config.toml
arch = "mlp_mixer"
model = "image classifier"
dataset = "photos of arthropod specimens (BIOSCAN-5M)"
train_examples = 195000
targets = ["order", "family"]
patch_size = [8, 8]
conv_stem = false
layers = 12
init = "torch_default"
residual_init = "none"
learning_rate = 0.033
Rows from block 7 of a small image classifier, named by matrix and row number. Rows with one number belong to one neuron. Each number is 50 + 10 x the weight over its row's rms, rounded and kept within 0 to 99. All counts start at 0.
Before each neuron's rows are labels from the 100 images, of 14976, where the neuron reaches its highest value: "responds to" is what is common among them. Only what is clearly more common there than usual is listed. The data: photos of arthropod specimens (BIOSCAN-5M).
# fc1: MLP up (model.blocks.7.mlp.fc1.weight, 512x128), inputs 64-127
# fc2: MLP down (model.blocks.7.mlp.fc2.weight, 128x512, transposed), outputs 64-127

responds to: order Hemiptera
fc1.120:50 42 47 50 59 54 41 38 31 39 37 63 57 43 46 53 44 61 41 47 60 51 39 54 57 58 74 53 37 50 20 44 62 61 29 59 60 51 56 67 60 79 54 41 43 49 56 52 46 53 31 33 43 49 51 44 27 51 56 38 56 53 57 41
fc2.120:62 46 54 49 64 54 49 43 44 54 54 41 54 45 40 48 39 39 48 52 71 47 59 40 51 43 45 49 63 48 37 53 49 52 63 60 50 49 56 55 30 39 53 48 63 59 59 35 71 55 31 52 43 48 38 40 38 45 36 43 37 31 62 48

responds to: order Hymenoptera
fc1.140:39 52 42 47 43 60 51 45 55 47 59 52 63 46 28 33 24 54 62 52 44 37 60 43 42 46 47 57 37 56 49 53 65 46 61 56 59 62 23 66 56 52 49 50 75 65 37 43 38 58 51 47 36 28 43 57 66 59 56 45 58 57 54 43
fc2.140:60 31 29 63 47 56 53 42 46 72 42 50 49 50 59 52 47 52 44 53 45 43 68 44 68 47 43 69 43 42 50 63 54 62 49 47 37 60 43 38 60 49 54 67 49 42 38 39 52 66 51 44 42 37 59 38 48 62 27 30 62 46 37 58

responds to: order Diptera
fc1.444:62 29 46 37 43 59 63 46 50 60 64 33 54 40 42 60 61 52 49 37 58 49 45 54 58 42 51 66 50 48 43 62 48 46 26 48 27 28 44 42 53 36 35 49 49 37 57 55 56 50 44 35 50 48 38 37 63 64 57 66 65 25 58 73
fc2.444:47 54 29 54 31 63 39 65 41 52 52 53 40 52 66 49 52 44 57 75 42 50 54 40 44 44 58 60 60 53 65 50 51 55 45 49 46 36 37 43 31 64 45 76 59 35 46 56 58 57 42 54 55 43 67 56 46 65 57 35 38 65 45 64

responds to: order Diptera
fc1.278:67 66 41 44 57 61 37 58 35 42 44 30 54 58 53 40 59 60 50 60 56 64 45 48 47 65 43 52 50 47 43 61 41 47 58 54 55 75 47 45 51 40 55 29 47 46 64 60 56 46 79 54 19 48 49 41 50 54 59 40 65 48 48 63
fc2.278:36 76 41 43 47 74 51 52 71 63 58 61 50 49 52 67 44 54 43 49 65 46 54 49 53 42 49 42 58 57 66 52 63 42 45 45 38 39 37 53 39 41 45 60 57 40 66 33 52 63 48 47 53 57 55 54 43 54 46 58 33 58 44 32

responds to: order Diptera; family Mycetophilidae
fc1.236:42 64 65 57 65 71 43 60 47 47 57 47 39 57 41 54 67 75 46 43 41 51 46 49 52 64 56 43 46 62 37 48 43 41 41 56 55 50 56 43 53 47 46 42 50 50 50 42 53 45 53 37 39 49 35 55 58 59 67 48 57 45 44 58
fc2.236:47 56 38 46 53 52 62 56 72 50 20 65 31 42 54 42 42 46 37 50 48 64 50 55 55 53 46 47 66 58 48 60 53 57 35 46 41 41 71 65 44 53 64 71 49 48 49 59 44 46 58 38 53 63 40 55 55 36 61 55 61 47 56 44

responds to: order Hemiptera
fc1.192:46 56 65 25 49 46 64 48 47 45 62 44 47 32 43 43 46 51 36 58 40 57 60 61 55 47 39 46 33 65 53 47 52 50 66 46 36 49 40 65 49 56 46 34 44 56 43 77 32 52 57 72 49 37 52 67 57 44 60 47 65 51 48 59
fc2.192:36 47 46 34 51 45 52 60 49 50 54 52 58 51 69 65 61 32 47 46 62 58 51 28 76 50 67 37 32 52 53 48 49 48 52 42 54 58 48 41 50 61 49 64 56 49 54 48 34 51 62 40 45 66 71 32 54 39 23 50 54 50 57 41

responds to: order Hemiptera
fc1.104:43 50 47 56 58 51 27 54 30 54 54 39 39 48 56 65 63 45 50 48 53 54 49 45 52 50 57 55 49 47 36 42 76 62 33 66 54 38 29 56 50 30 54 52 58 53 55 48 60 35 46 63 51 48 52 65 55 44 62 48 56 45 57 38
fc2.104:47 43 65 49 46 44 54 50 55 38 46 60 67 62 44 54 47 42 74 37 43 48 42 63 56 47 68 45 55 52 47 36 40 46 47 46 82 40 45 57 48 37 43 67 58 47 56 37 45 28 51 70 46 67 51 63 50 44 48 56 50 51 40 69

responds to: order Hymenoptera
fc1.80:59 48 51 39 22 50 43 59 57 53 42 58 52 38 42 55 52 50 68 44 55 51 64 49 53 39 50 37 46 43 41 48 52 55 63 52 59 58 33 49 43 58 64 55 51 48 36 47 64 42 50 57 42 34 52 48 66 60 59 32 41 47 51 38
fc2.80:54 57 36 64 50 54 56 25 39 47 73 59 33 51 44 55 41 69 53 60 58 52 61 30 43 34 43 65 43 53 57 50 55 66 47 62 53 49 43 51 51 55 43 48 46 53 40 49 46 56 31 49 62 43 51 46 55 59 68 45 47 51 36 70

responds to: order Hemiptera
fc1.171:47 60 40 56 50 59 63 54 45 48 57 48 43 34 44 61 51 30 52 35 40 69 46 43 54 51 61 62 33 52 63 50 53 38 46 54 42 55 49 55 55 44 47 77 43 50 64 65 48 70 67 61 59 42 47 35 60 48 40 53 57 60 61 59
fc2.171:52 38 49 44 56 50 60 64 51 45 53 70 47 27 37 41 58 68 47 51 41 32 52 51 51 65 49 63 64 36 47 42 54 45 45 37 44 56 44 51 51 52 55 49 49 45 52 54 74 42 67 37 52 57 53 54 68 62 40 56 45 59 59 37

responds to: order Diptera; family Mycetophilidae
fc1.126:42 76 48 44 47 57 43 61 47 47 69 60 48 55 24 38 57 63 55 35 41 49 60 58 55 36 33 53 33 50 42 44 66 57 43 32 54 41 60 51 48 54 46 50 60 54 55 44 43 63 55 36 43 53 40 62 61 59 56 46 58 52 57 50
fc2.126:47 55 50 51 81 61 55 36 68 57 36 51 36 38 33 44 41 48 61 36 40 52 46 50 67 57 49 39 45 60 55 49 49 31 58 43 44 56 57 47 56 35 73 66 51 47 51 67 52 64 43 45 53 46 47 51 62 41 50 46 49 56 46 30

responds to: order Hymenoptera
fc1.467:40 59 51 52 51 44 42 57 46 68 67 37 41 58 48 44 57 32 40 61 43 34 52 63 60 40 48 48 55 48 53 60 62 42 45 57 47 45 54 55 50 51 68 50 70 63 47 54 24 42 37 49 33 51 59 50 42 31 53 50 60 33 32 43
fc2.467:39 56 69 49 60 38 44 45 62 47 33 51 50 64 28 46 57 47 49 57 48 49 56 32 61 65 41 53 40 45 44 49 51 53 50 64 53 44 67 52 49 45 49 56 52 71 64 69 61 18 73 68 52 64 60 49 59 51 43 60 53 53 39 52

responds to: order Diptera; family Drosophilidae
fc1.337:53 37 51 39 49 48 56 35 54 55 45 67 47 39 43 55 55 43 55 32 44 44 49 47 50 59 63 49 49 39 72 50 60 64 41 58 59 36 51 61 51 25 43 39 62 51 47 47 46 45 35 68 55 32 58 44 25 46 48 54 61 57 58 53
fc2.337:67 50 61 44 51 40 56 40 55 65 51 54 44 49 58 46 43 48 51 47 61 46 53 58 53 58 47 45 55 49 61 51 61 52 43 30 27 47 53 56 44 51 65 52 57 28 49 45 32 43 54 53 63 62 40 57 47 49 43 55 34 72 50 56

responds to: order Hemiptera
fc1.187:35 34 53 48 61 50 58 57 49 56 61 60 75 25 57 36 52 41 39 31 39 51 59 58 54 61 30 46 56 52 42 33 43 49 28 61 47 42 66 47 61 48 51 46 61 53 59 27 54 52 36 55 49 56 43 45 56 41 51 48 57 53 51 59
fc2.187:52 43 44 39 59 44 45 35 35 47 51 54 55 41 40 57 59 64 67 53 45 48 50 46 40 53 42 47 52 62 54 65 49 36 61 60 48 49 51 55 33 48 53 41 68 37 53 57 42 54 36 45 80 51 46 56 40 58 51 61 47 56 44 43

responds to: order Hemiptera
fc1.317:39 40 48 60 53 49 62 73 62 55 63 61 52 72 44 56 58 55 37 47 62 49 28 58 60 53 60 47 24 51 42 51 45 56 58 34 43 36 51 40 48 35 52 61 46 57 53 37 66 34 58 53 40 43 43 63 34 48 66 43 43 67 53 57
fc2.317:64 48 58 53 54 57 30 49 40 43 53 47 58 47 54 52 58 45 78 54 48 61 58 49 44 72 43 64 48 46 54 31 54 49 56 42 62 65 50 59 46 41 53 47 59 49 45 43 36 45 48 42 36 40 67 34 37 39 68 54 45 45 61 62

responds to: order Hemiptera
fc1.151:48 45 44 49 44 47 52 59 48 59 57 44 41 40 35 37 44 51 46 61 37 51 49 52 41 48 55 55 65 42 44 69 39 39 62 44 32 45 55 27 55 48 61 35 52 56 50 63 53 54 62 48 40 39 44 38 64 27 67 56 47 65 52 53
fc2.151:66 52 57 54 42 59 46 42 55 31 49 81 57 57 43 46 50 44 38 48 56 45 33 49 44 55 83 58 51 39 57 57 43 50 45 45 48 53 55 53 55 40 61 84 57 63 40 43 50 39 53 20 62 47 52 55 50 57 54 50 62 55 54 50

responds to: order Diptera
fc1.158:55 42 42 55 61 67 47 52 42 56 43 36 56 47 63 50 60 56 60 32 57 65 41 52 61 52 63 72 39 40 53 35 44 55 53 39 41 69 47 57 54 44 56 43 46 45 43 50 39 28 35 49 27 59 57 52 42 59 44 60 57 50 39 61
fc2.158:64 31 45 58 62 54 62 62 45 52 50 55 61 44 46 38 43 62 44 58 48 46 36 39 49 37 55 44 47 48 55 30 60 43 64 50 71 48 68 37 58 38 45 54 58 41 47 53 63 46 62 45 43 62 53 45 45 41 67 35 55 51 46 44

responds to: order Hemiptera
fc1.143:52 62 57 50 48 55 52 69 65 73 52 51 38 64 49 54 40 70 48 57 61 47 53 44 57 43 42 59 45 45 43 42 67 43 55 43 70 49 33 43 44 50 38 45 46 59 50 46 49 46 57 44 51 49 42 50 59 39 45 49 59 50 34 43
fc2.143:68 58 59 63 69 32 47 51 54 41 59 61 57 60 42 42 51 75 62 55 40 50 53 56 36 36 55 35 48 44 50 39 47 52 45 63 44 51 46 46 54 43 57 46 54 58 50 50 41 42 40 63 34 66 51 41 43 62 65 49 44 62 51 57

responds to: order Coleoptera
fc1.325:40 63 46 59 53 39 39 63 58 52 63 33 53 47 42 51 61 51 37 38 42 33 55 53 55 68 48 53 34 46 36 48 64 45 55 48 38 41 45 49 59 16 42 48 35 45 58 66 41 59 60 49 50 49 49 63 32 49 73 41 42 45 45 37
fc2.325:42 46 59 44 44 49 29 49 69 43 61 51 59 53 47 54 53 48 71 42 32 57 48 48 41 45 49 52 54 64 40 47 51 59 51 52 49 52 44 63 43 38 47 45 46 51 33 38 39 47 58 59 51 46 48 68 45 51 63 39 49 39 53 86

responds to: order Hymenoptera
fc1.491:45 44 36 52 51 43 64 47 50 53 41 52 41 48 45 61 44 54 45 65 29 37 37 44 55 49 49 55 49 62 46 65 44 40 58 39 63 46 68 77 49 59 42 57 48 34 44 54 34 63 47 46 55 44 55 52 48 44 40 50 62 51 66 60
fc2.491:43 38 31 30 44 39 52 57 54 54 50 71 74 51 51 40 54 55 49 56 40 65 65 58 57 53 49 59 47 58 55 52 45 71 32 41 54 40 50 39 45 56 38 58 44 57 58 33 66 44 31 52 54 55 40 39 62 58 58 60 66 47 46 60

responds to: order Diptera
fc1.258:61 48 49 60 51 56 63 63 50 66 36 43 48 54 66 72 50 49 33 57 58 37 54 49 72 42 61 50 54 46 56 61 42 49 62 45 63 30 52 50 50 51 66 56 46 50 43 48 48 49 40 45 67 47 64 40 64 42 33 46 58 55 55 57
fc2.258:46 40 62 42 60 60 28 53 45 42 47 46 49 61 52 32 45 44 51 56 46 45 45 32 40 45 32 50 43 49 35 60 46 41 62 62 39 60 44 43 53 53 60 62 52 48 30 51 51 57 51 55 48 66 38 81 54 56 69 58 45 55 39 47

responds to: order Hymenoptera
fc1.10:51 69 41 50 40 43 43 51 55 50 52 41 52 58 42 62 59 48 46 47 57 52 72 36 53 37 64 40 69 43 39 52 49 65 62 62 57 59 56 35 49 50 81 47 60 60 53 66 51 24 18 52 58 55 49 46 51 56 45 59 62 47 53 51
fc2.10:58 67 73 33 41 60 55 65 47 59 36 45 58 64 44 39 35 37 60 43 49 34 49 42 54 44 36 63 53 53 56 48 44 52 53 45 61 29 45 56 43 57 48 55 53 57 60 41 56 46 45 78 47 30 35 70 49 37 56 52 44 39 59 57

responds to: order Hemiptera; family Aleyrodidae; family Cicadellidae
fc1.98:52 51 59 41 32 39 44 31 52 49 48 61 41 50 50 67 47 63 61 38 46 38 65 47 41 45 50 51 44 37 15 53 58 53 56 33 56 58 52 50 40 63 65 14 52 66 53 62 60 57 39 55 36 34 33 47 66 49 60 39 50 61 41 60
fc2.98:52 52 53 58 49 52 42 54 42 40 44 81 48 53 65 28 49 52 25 62 44 46 56 66 36 62 48 60 44 58 54 37 47 67 54 44 36 53 47 52 29 56 42 36 31 53 47 43 77 43 47 22 39 43 47 50 62 63 38 55 47 67 51 49

responds to: order Diptera
fc1.102:57 50 48 42 52 63 56 52 48 38 49 45 46 59 40 51 48 53 49 47 34 53 65 48 32 40 53 47 60 37 51 40 40 52 49 33 51 64 54 55 71 58 51 53 59 44 48 56 49 34 41 46 33 31 46 58 56 30 58 58 41 53 47 54
fc2.102:49 28 67 46 41 48 66 60 64 37 42 66 57 59 60 37 49 47 60 56 49 61 42 56 59 59 65 53 66 46 62 41 38 31 58 55 46 51 45 53 41 37 35 53 69 51 51 55 43 57 45 48 72 54 48 51 45 54 51 48 59 33 73 56

responds to: order Hemiptera
fc1.177:43 29 50 61 69 57 41 56 62 43 51 41 61 42 42 41 59 36 51 53 56 40 38 63 38 35 26 46 48 32 50 52 61 37 38 63 43 55 36 42 64 61 28 53 62 59 57 43 47 58 53 69 46 46 41 43 47 39 47 53 64 54 63 54
fc2.177:56 45 57 53 57 28 60 21 35 47 59 50 60 53 43 59 61 78 51 40 42 54 53 53 48 51 61 49 54 68 65 61 49 57 63 64 39 41 66 66 49 38 37 57 51 46 58 44 45 39 38 48 41 50 27 46 60 49 51 61 41 42 42 61

responds to: order Hymenoptera
fc1.445:51 65 57 53 44 62 30 47 71 33 41 57 41 47 45 45 45 38 43 41 53 68 60 52 51 36 49 63 47 33 50 48 56 47 60 60 35 55 59 56 43 43 48 36 52 51 48 61 31 54 52 70 40 49 53 54 66 59 54 56 53 62 50 60
fc2.445:43 47 35 56 43 58 68 50 48 60 40 59 48 30 51 43 43 74 44 64 44 36 59 37 42 50 56 46 60 57 72 60 49 46 63 48 56 52 43 50 51 60 51 41 33 33 68 55 61 50 47 58 38 53 68 53 40 53 44 56 61 68 56 37

responds to: order Diptera; family Milichiidae
fc1.371:58 40 50 60 53 60 38 44 61 63 48 54 55 50 59 65 53 59 52 54 33 50 50 57 58 54 48 50 50 53 62 25 37 52 52 47 28 37 58 56 54 32 45 65 54 64 40 57 67 49 30 42 35 55 35 35 50 55 50 52 30 47 53 48
fc2.371:34 52 43 66 43 64 45 56 50 49 41 53 52 58 34 50 63 50 39 53 51 63 43 36 48 58 48 32 71 51 53 63 40 50 43 64 64 47 55 53 27 36 56 55 48 59 36 54 37 36 53 60 65 30 53 36 45 62 50 44 57 45 72 50

responds to: order Diptera
fc1.474:41 40 63 24 28 50 31 47 49 62 28 51 49 52 60 46 58 51 47 36 67 46 38 28 50 45 43 35 57 64 49 50 61 38 60 29 39 53 55 60 69 44 63 41 51 49 42 47 56 50 42 59 51 53 49 48 47 52 44 68 42 50 60 69
fc2.474:57 46 42 54 38 55 58 37 51 63 61 62 41 41 54 47 44 55 25 37 40 57 35 53 35 72 37 32 58 56 43 59 46 26 57 46 66 64 29 35 50 60 44 63 55 52 60 65 53 61 51 37 61 40 47 56 34 40 58 48 43 60 74 55

responds to: order Hemiptera
fc1.101:49 32 58 44 62 44 48 45 55 58 44 42 70 49 49 51 50 58 55 82 43 44 50 41 50 47 85 56 59 55 42 58 51 40 57 46 51 36 46 71 51 69 55 58 33 43 62 48 42 36 46 34 34 46 50 65 52 63 53 45 60 44 52 55
fc2.101:35 35 41 59 39 45 41 55 59 42 50 43 40 61 61 54 38 49 46 42 66 32 48 61 49 49 48 41 62 61 46 57 47 46 38 59 51 47 62 59 39 43 49 46 47 73 53 46 72 52 47 55 66 57 44 40 39 53 54 38 49 51 47 44

responds to: order Coleoptera
fc1.342:36 63 50 31 54 50 60 40 43 53 55 67 43 50 52 49 45 59 47 36 46 49 71 40 49 59 51 41 48 43 42 44 58 61 45 49 60 54 63 53 53 40 63 57 28 63 57 64 56 54 48 63 43 53 53 52 50 47 46 34 48 58 32 35
fc2.342:35 46 48 32 56 55 54 48 45 75 36 37 63 49 61 58 52 57 57 54 46 37 47 54 57 52 43 53 58 54 54 48 49 55 56 43 43 33 59 47 60 46 52 45 44 34 59 53 63 47 47 42 49 50 30 42 49 40 53 53 50 47 42 57

responds to: order Hemiptera
fc1.343:54 57 41 54 61 70 36 48 50 45 52 53 52 46 52 58 55 44 47 46 47 43 40 56 60 59 56 59 61 41 47 51 61 51 35 56 37 57 45 54 60 52 47 65 49 66 54 41 30 58 61 40 41 58 45 43 53 50 62 43 72 34 71 45
fc2.343:50 38 52 66 53 50 42 51 56 43 56 38 44 53 44 38 32 49 48 60 52 45 63 63 38 32 45 60 41 58 70 58 46 51 77 57 41 56 44 59 52 58 57 49 48 60 47 47 59 32 58 46 51 52 47 51 51 47 32 51 55 31 40 49

responds to: order Coleoptera
fc1.357:47 48 55 40 47 46 55 37 66 54 47 44 49 48 51 43 51 56 59 56 40 58 51 51 59 47 42 64 51 53 36 50 44 37 44 43 65 61 54 62 59 35 44 46 59 57 51 30 50 42 62 61 56 30 54 38 29 43 47 37 58 74 78 53
fc2.357:35 65 30 56 69 43 39 59 43 51 56 34 51 43 60 42 51 41 34 51 54 54 40 55 54 46 47 61 40 55 67 43 59 47 51 52 43 41 50 61 61 59 39 47 54 47 41 75 64 52 31 35 55 54 42 73 44 48 75 32 42 43 63 42

responds to: order Hemiptera
fc1.441:41 47 25 54 65 55 54 52 35 45 48 52 66 39 53 60 56 45 50 61 49 45 57 55 41 53 61 58 35 45 49 57 69 50 31 43 42 40 47 62 48 38 43 57 53 87 61 41 43 42 54 69 45 58 44 49 53 37 48 37 62 42 51 54
fc2.441:59 62 66 57 46 39 62 52 56 48 54 53 52 49 48 45 51 44 53 31 53 49 58 56 57 66 55 49 48 49 32 53 53 39 53 57 45 45 42 60 46 53 52 50 46 45 49 55 66 49 50 45 62 22 62 42 46 43 70 50 33 39 48 31

responds to: order Diptera; family Drosophilidae
fc1.385:65 54 68 50 66 60 43 46 33 51 49 42 54 46 69 56 56 45 54 41 53 37 49 37 44 54 49 44 45 47 38 63 61 56 40 33 39 53 43 51 68 15 41 55 36 34 37 60 46 60 52 50 55 40 44 42 54 69 56 42 59 50 60 55
fc2.385:36 54 37 43 68 66 59 63 57 58 56 52 48 23 42 44 53 38 54 47 46 53 50 63 61 49 31 50 56 44 61 66 60 50 52 44 52 46 42 57 38 65 45 40 56 52 53 51 50 44 41 57 60 45 43 69 66 45 52 72 57 58 52 46

responds to: order Hemiptera; family Cixiidae
fc1.358:42 45 50 59 36 50 41 59 41 46 39 40 52 47 43 42 54 42 51 71 66 39 29 42 43 51 50 51 46 57 47 68 45 50 42 54 36 37 47 51 46 50 61 55 57 69 29 28 57 46 48 42 55 56 61 58 40 45 57 75 27 42 68 63
fc2.358:73 41 65 59 53 28 46 60 42 47 47 54 35 24 56 57 53 50 49 40 40 45 41 35 53 54 45 43 45 52 56 56 45 47 41 47 60 48 53 54 58 62 30 58 69 56 46 75 59 42 54 51 56 52 15 52 57 56 49 58 44 42 39 47

responds to: order Hymenoptera
fc1.380:51 51 59 62 67 59 51 49 60 36 48 36 46 49 49 44 61 53 41 58 51 53 47 64 61 48 56 64 41 41 38 47 56 55 54 43 74 37 67 49 64 61 55 47 63 57 44 40 51 55 27 50 52 47 50 57 48 48 45 61 51 61 61 66
fc2.380:38 35 38 51 75 47 50 73 41 45 56 54 54 49 48 55 37 46 65 48 57 45 33 58 59 50 52 52 61 47 44 37 66 50 34 48 38 58 58 39 48 45 60 45 45 69 62 62 59 44 39 65 62 61 50 54 57 58 65 48 46 41 46 52

responds to: order Hemiptera
fc1.155:48 55 48 71 57 52 53 51 30 73 48 49 44 28 47 64 47 26 71 33 37 39 54 37 65 55 53 64 29 44 46 59 57 45 45 39 46 47 47 58 53 37 66 53 40 61 52 54 54 42 56 73 39 43 60 51 51 35 48 61 56 44 40 43
fc2.155:41 42 59 45 62 51 51 48 49 49 48 71 61 52 54 36 47 54 33 50 48 52 48 44 47 53 57 56 34 42 55 42 69 66 54 31 50 43 48 51 57 50 63 56 42 33 44 47 52 34 51 61 56 47 41 51 59 48 38 54 53 47 51 59

responds to: order Diptera
fc1.443:49 34 48 43 23 52 52 45 40 64 53 55 43 41 55 48 61 68 44 46 45 28 50 39 33 44 64 56 44 63 48 50 59 70 32 54 50 49 31 47 50 33 37 49 44 48 43 57 56 47 62 44 56 49 51 45 46 53 62 52 43 41 47 62
fc2.443:48 35 57 60 23 89 49 63 47 50 45 56 38 43 51 49 46 58 43 29 50 43 49 56 40 48 48 42 44 42 55 63 52 57 45 48 52 36 47 56 43 53 29 59 52 53 55 41 44 51 61 24 50 50 47 48 73 38 57 53 55 60 37 51

responds to: order Coleoptera
fc1.400:57 62 46 50 49 39 36 63 56 60 53 67 47 39 36 62 47 56 52 15 67 72 58 47 42 44 55 47 58 67 54 32 48 52 53 41 50 55 31 55 46 47 42 50 57 56 64 67 41 51 40 30 50 47 58 32 53 62 54 30 50 44 70 52
fc2.400:62 70 44 31 36 49 51 46 40 42 60 40 46 56 48 64 47 47 53 40 51 85 53 59 43 50 52 48 54 57 48 42 61 54 48 56 37 65 51 60 53 57 40 42 59 61 54 58 65 52 33 65 57 42 62 31 37 53 50 45 71 29 46 47

responds to: order Diptera
fc1.48:47 53 40 42 56 51 31 54 47 44 45 51 68 34 37 41 65 45 73 50 45 64 86 38 57 32 49 40 34 54 46 48 45 52 63 60 53 66 58 63 68 50 46 61 37 49 46 39 45 54 56 60 43 48 61 42 57 49 39 50 59 43 50 53
fc2.48:41 50 58 49 53 47 52 37 57 49 54 48 57 48 50 36 44 48 60 56 43 46 69 37 44 41 75 50 42 54 65 43 51 44 51 37 50 32 36 52 44 45 54 50 54 38 61 56 60 47 33 62 61 60 77 76 48 40 43 47 51 45 54 55

responds to: order Diptera
fc1.6:49 54 29 49 45 73 36 47 36 59 53 46 47 59 57 79 59 71 49 34 66 41 64 24 50 29 63 56 51 41 47 48 32 48 68 34 45 73 46 54 38 48 61 51 49 39 55 65 41 40 46 56 58 57 56 52 47 59 54 35 53 40 65 35
fc2.6:40 54 55 34 39 37 59 51 51 66 60 45 55 66 52 68 41 34 60 56 59 57 41 31 54 59 48 41 68 57 41 57 42 37 61 41 54 41 47 43 47 54 46 46 66 49 48 49 39 51 44 40 32 42 58 63 43 40 34 49 48 39 53 63

responds to: order Hymenoptera
fc1.17:56 24 48 50 55 42 64 26 48 56 43 79 67 51 53 56 57 58 58 50 54 44 52 46 53 52 44 47 32 58 50 52 46 52 50 35 42 58 22 42 35 53 49 48 47 51 39 44 53 52 48 59 57 47 63 38 48 39 72 69 60 53 43 48
fc2.17:60 41 44 47 39 41 42 60 68 59 53 55 59 47 63 46 40 55 53 56 49 43 61 56 51 36 48 48 50 38 56 49 61 70 62 40 58 78 33 44 48 47 57 52 41 52 54 34 47 56 50 67 45 57 66 50 59 46 48 39 51 61 40 29

responds to: order Diptera
fc1.435:53 51 40 59 50 70 34 47 68 66 55 34 56 55 48 52 81 57 53 64 52 47 51 49 54 60 51 49 34 54 60 40 33 62 51 53 44 60 52 60 48 47 73 34 50 58 38 46 51 38 50 47 34 54 49 48 60 43 39 59 45 29 40 53
fc2.435:53 57 51 32 68 49 52 46 41 48 36 49 62 45 59 52 52 35 61 68 33 64 44 63 51 44 54 54 45 46 32 60 55 40 44 50 54 57 74 22 68 38 39 71 47 48 47 47 35 55 52 57 44 47 52 53 54 35 48 42 39 61 50 32

responds to: order Hymenoptera
fc1.142:53 39 43 47 45 45 58 52 57 41 46 66 51 58 55 56 41 51 41 35 52 33 66 60 64 55 38 73 59 51 56 65 53 51 50 62 51 49 55 55 56 58 57 47 44 56 69 29 43 59 52 47 54 55 71 66 52 43 58 27 71 57 44 46
fc2.142:33 49 54 63 33 55 32 55 58 53 54 59 43 68 50 42 38 31 51 59 35 63 45 47 49 51 53 31 40 52 65 41 52 31 68 44 47 64 49 53 45 51 47 63 56 36 32 53 51 61 33 52 29 37 72 54 50 46 48 78 42 34 46 59

responds to: order Hymenoptera
fc1.156:50 41 68 36 43 58 62 39 53 88 50 43 58 45 28 50 51 64 47 55 49 42 34 67 45 57 58 57 36 60 53 44 57 59 61 49 55 42 51 58 52 49 44 59 55 60 58 80 57 29 46 43 47 63 64 49 64 60 54 45 56 59 58 58
fc2.156:45 63 54 32 47 51 44 55 45 43 55 54 64 57 45 45 62 50 56 62 48 29 43 43 35 49 41 46 67 54 49 48 34 60 50 35 47 38 37 61 55 50 51 39 64 34 40 43 28 58 61 46 50 38 75 50 35 50 62 73 74 31 49 46

responds to: order Diptera
fc1.307:35 63 47 55 46 48 22 51 51 57 54 65 44 42 46 46 55 54 66 44 49 50 67 51 48 43 40 70 52 68 50 39 38 73 58 62 49 51 39 55 76 44 56 47 45 50 51 31 35 55 84 56 41 44 43 50 34 51 66 43 58 42 36 34
fc2.307:46 66 48 67 50 53 50 34 54 28 53 42 55 43 40 51 52 53 43 34 49 48 63 42 44 58 62 56 50 57 51 51 38 60 43 56 59 44 29 46 44 42 35 62 62 42 49 55 46 43 34 42 45 59 61 42 50 68 48 64 73 67 48 50

responds to: order Diptera
fc1.420:51 52 52 50 50 53 38 56 34 53 46 50 62 50 28 61 63 52 63 42 52 57 46 57 45 62 43 44 42 51 40 58 39 43 52 45 61 54 41 41 61 61 44 61 45 39 40 48 44 52 71 67 59 44 35 62 46 49 75 34 55 39 43 57
fc2.420:59 59 44 49 50 63 34 32 51 51 53 46 61 68 52 45 49 50 43 43 53 56 55 50 45 48 57 53 47 40 47 25 42 51 52 42 62 45 50 61 50 26 53 60 56 36 62 53 44 49 28 58 42 50 58 43 57 47 41 81 51 67 51 58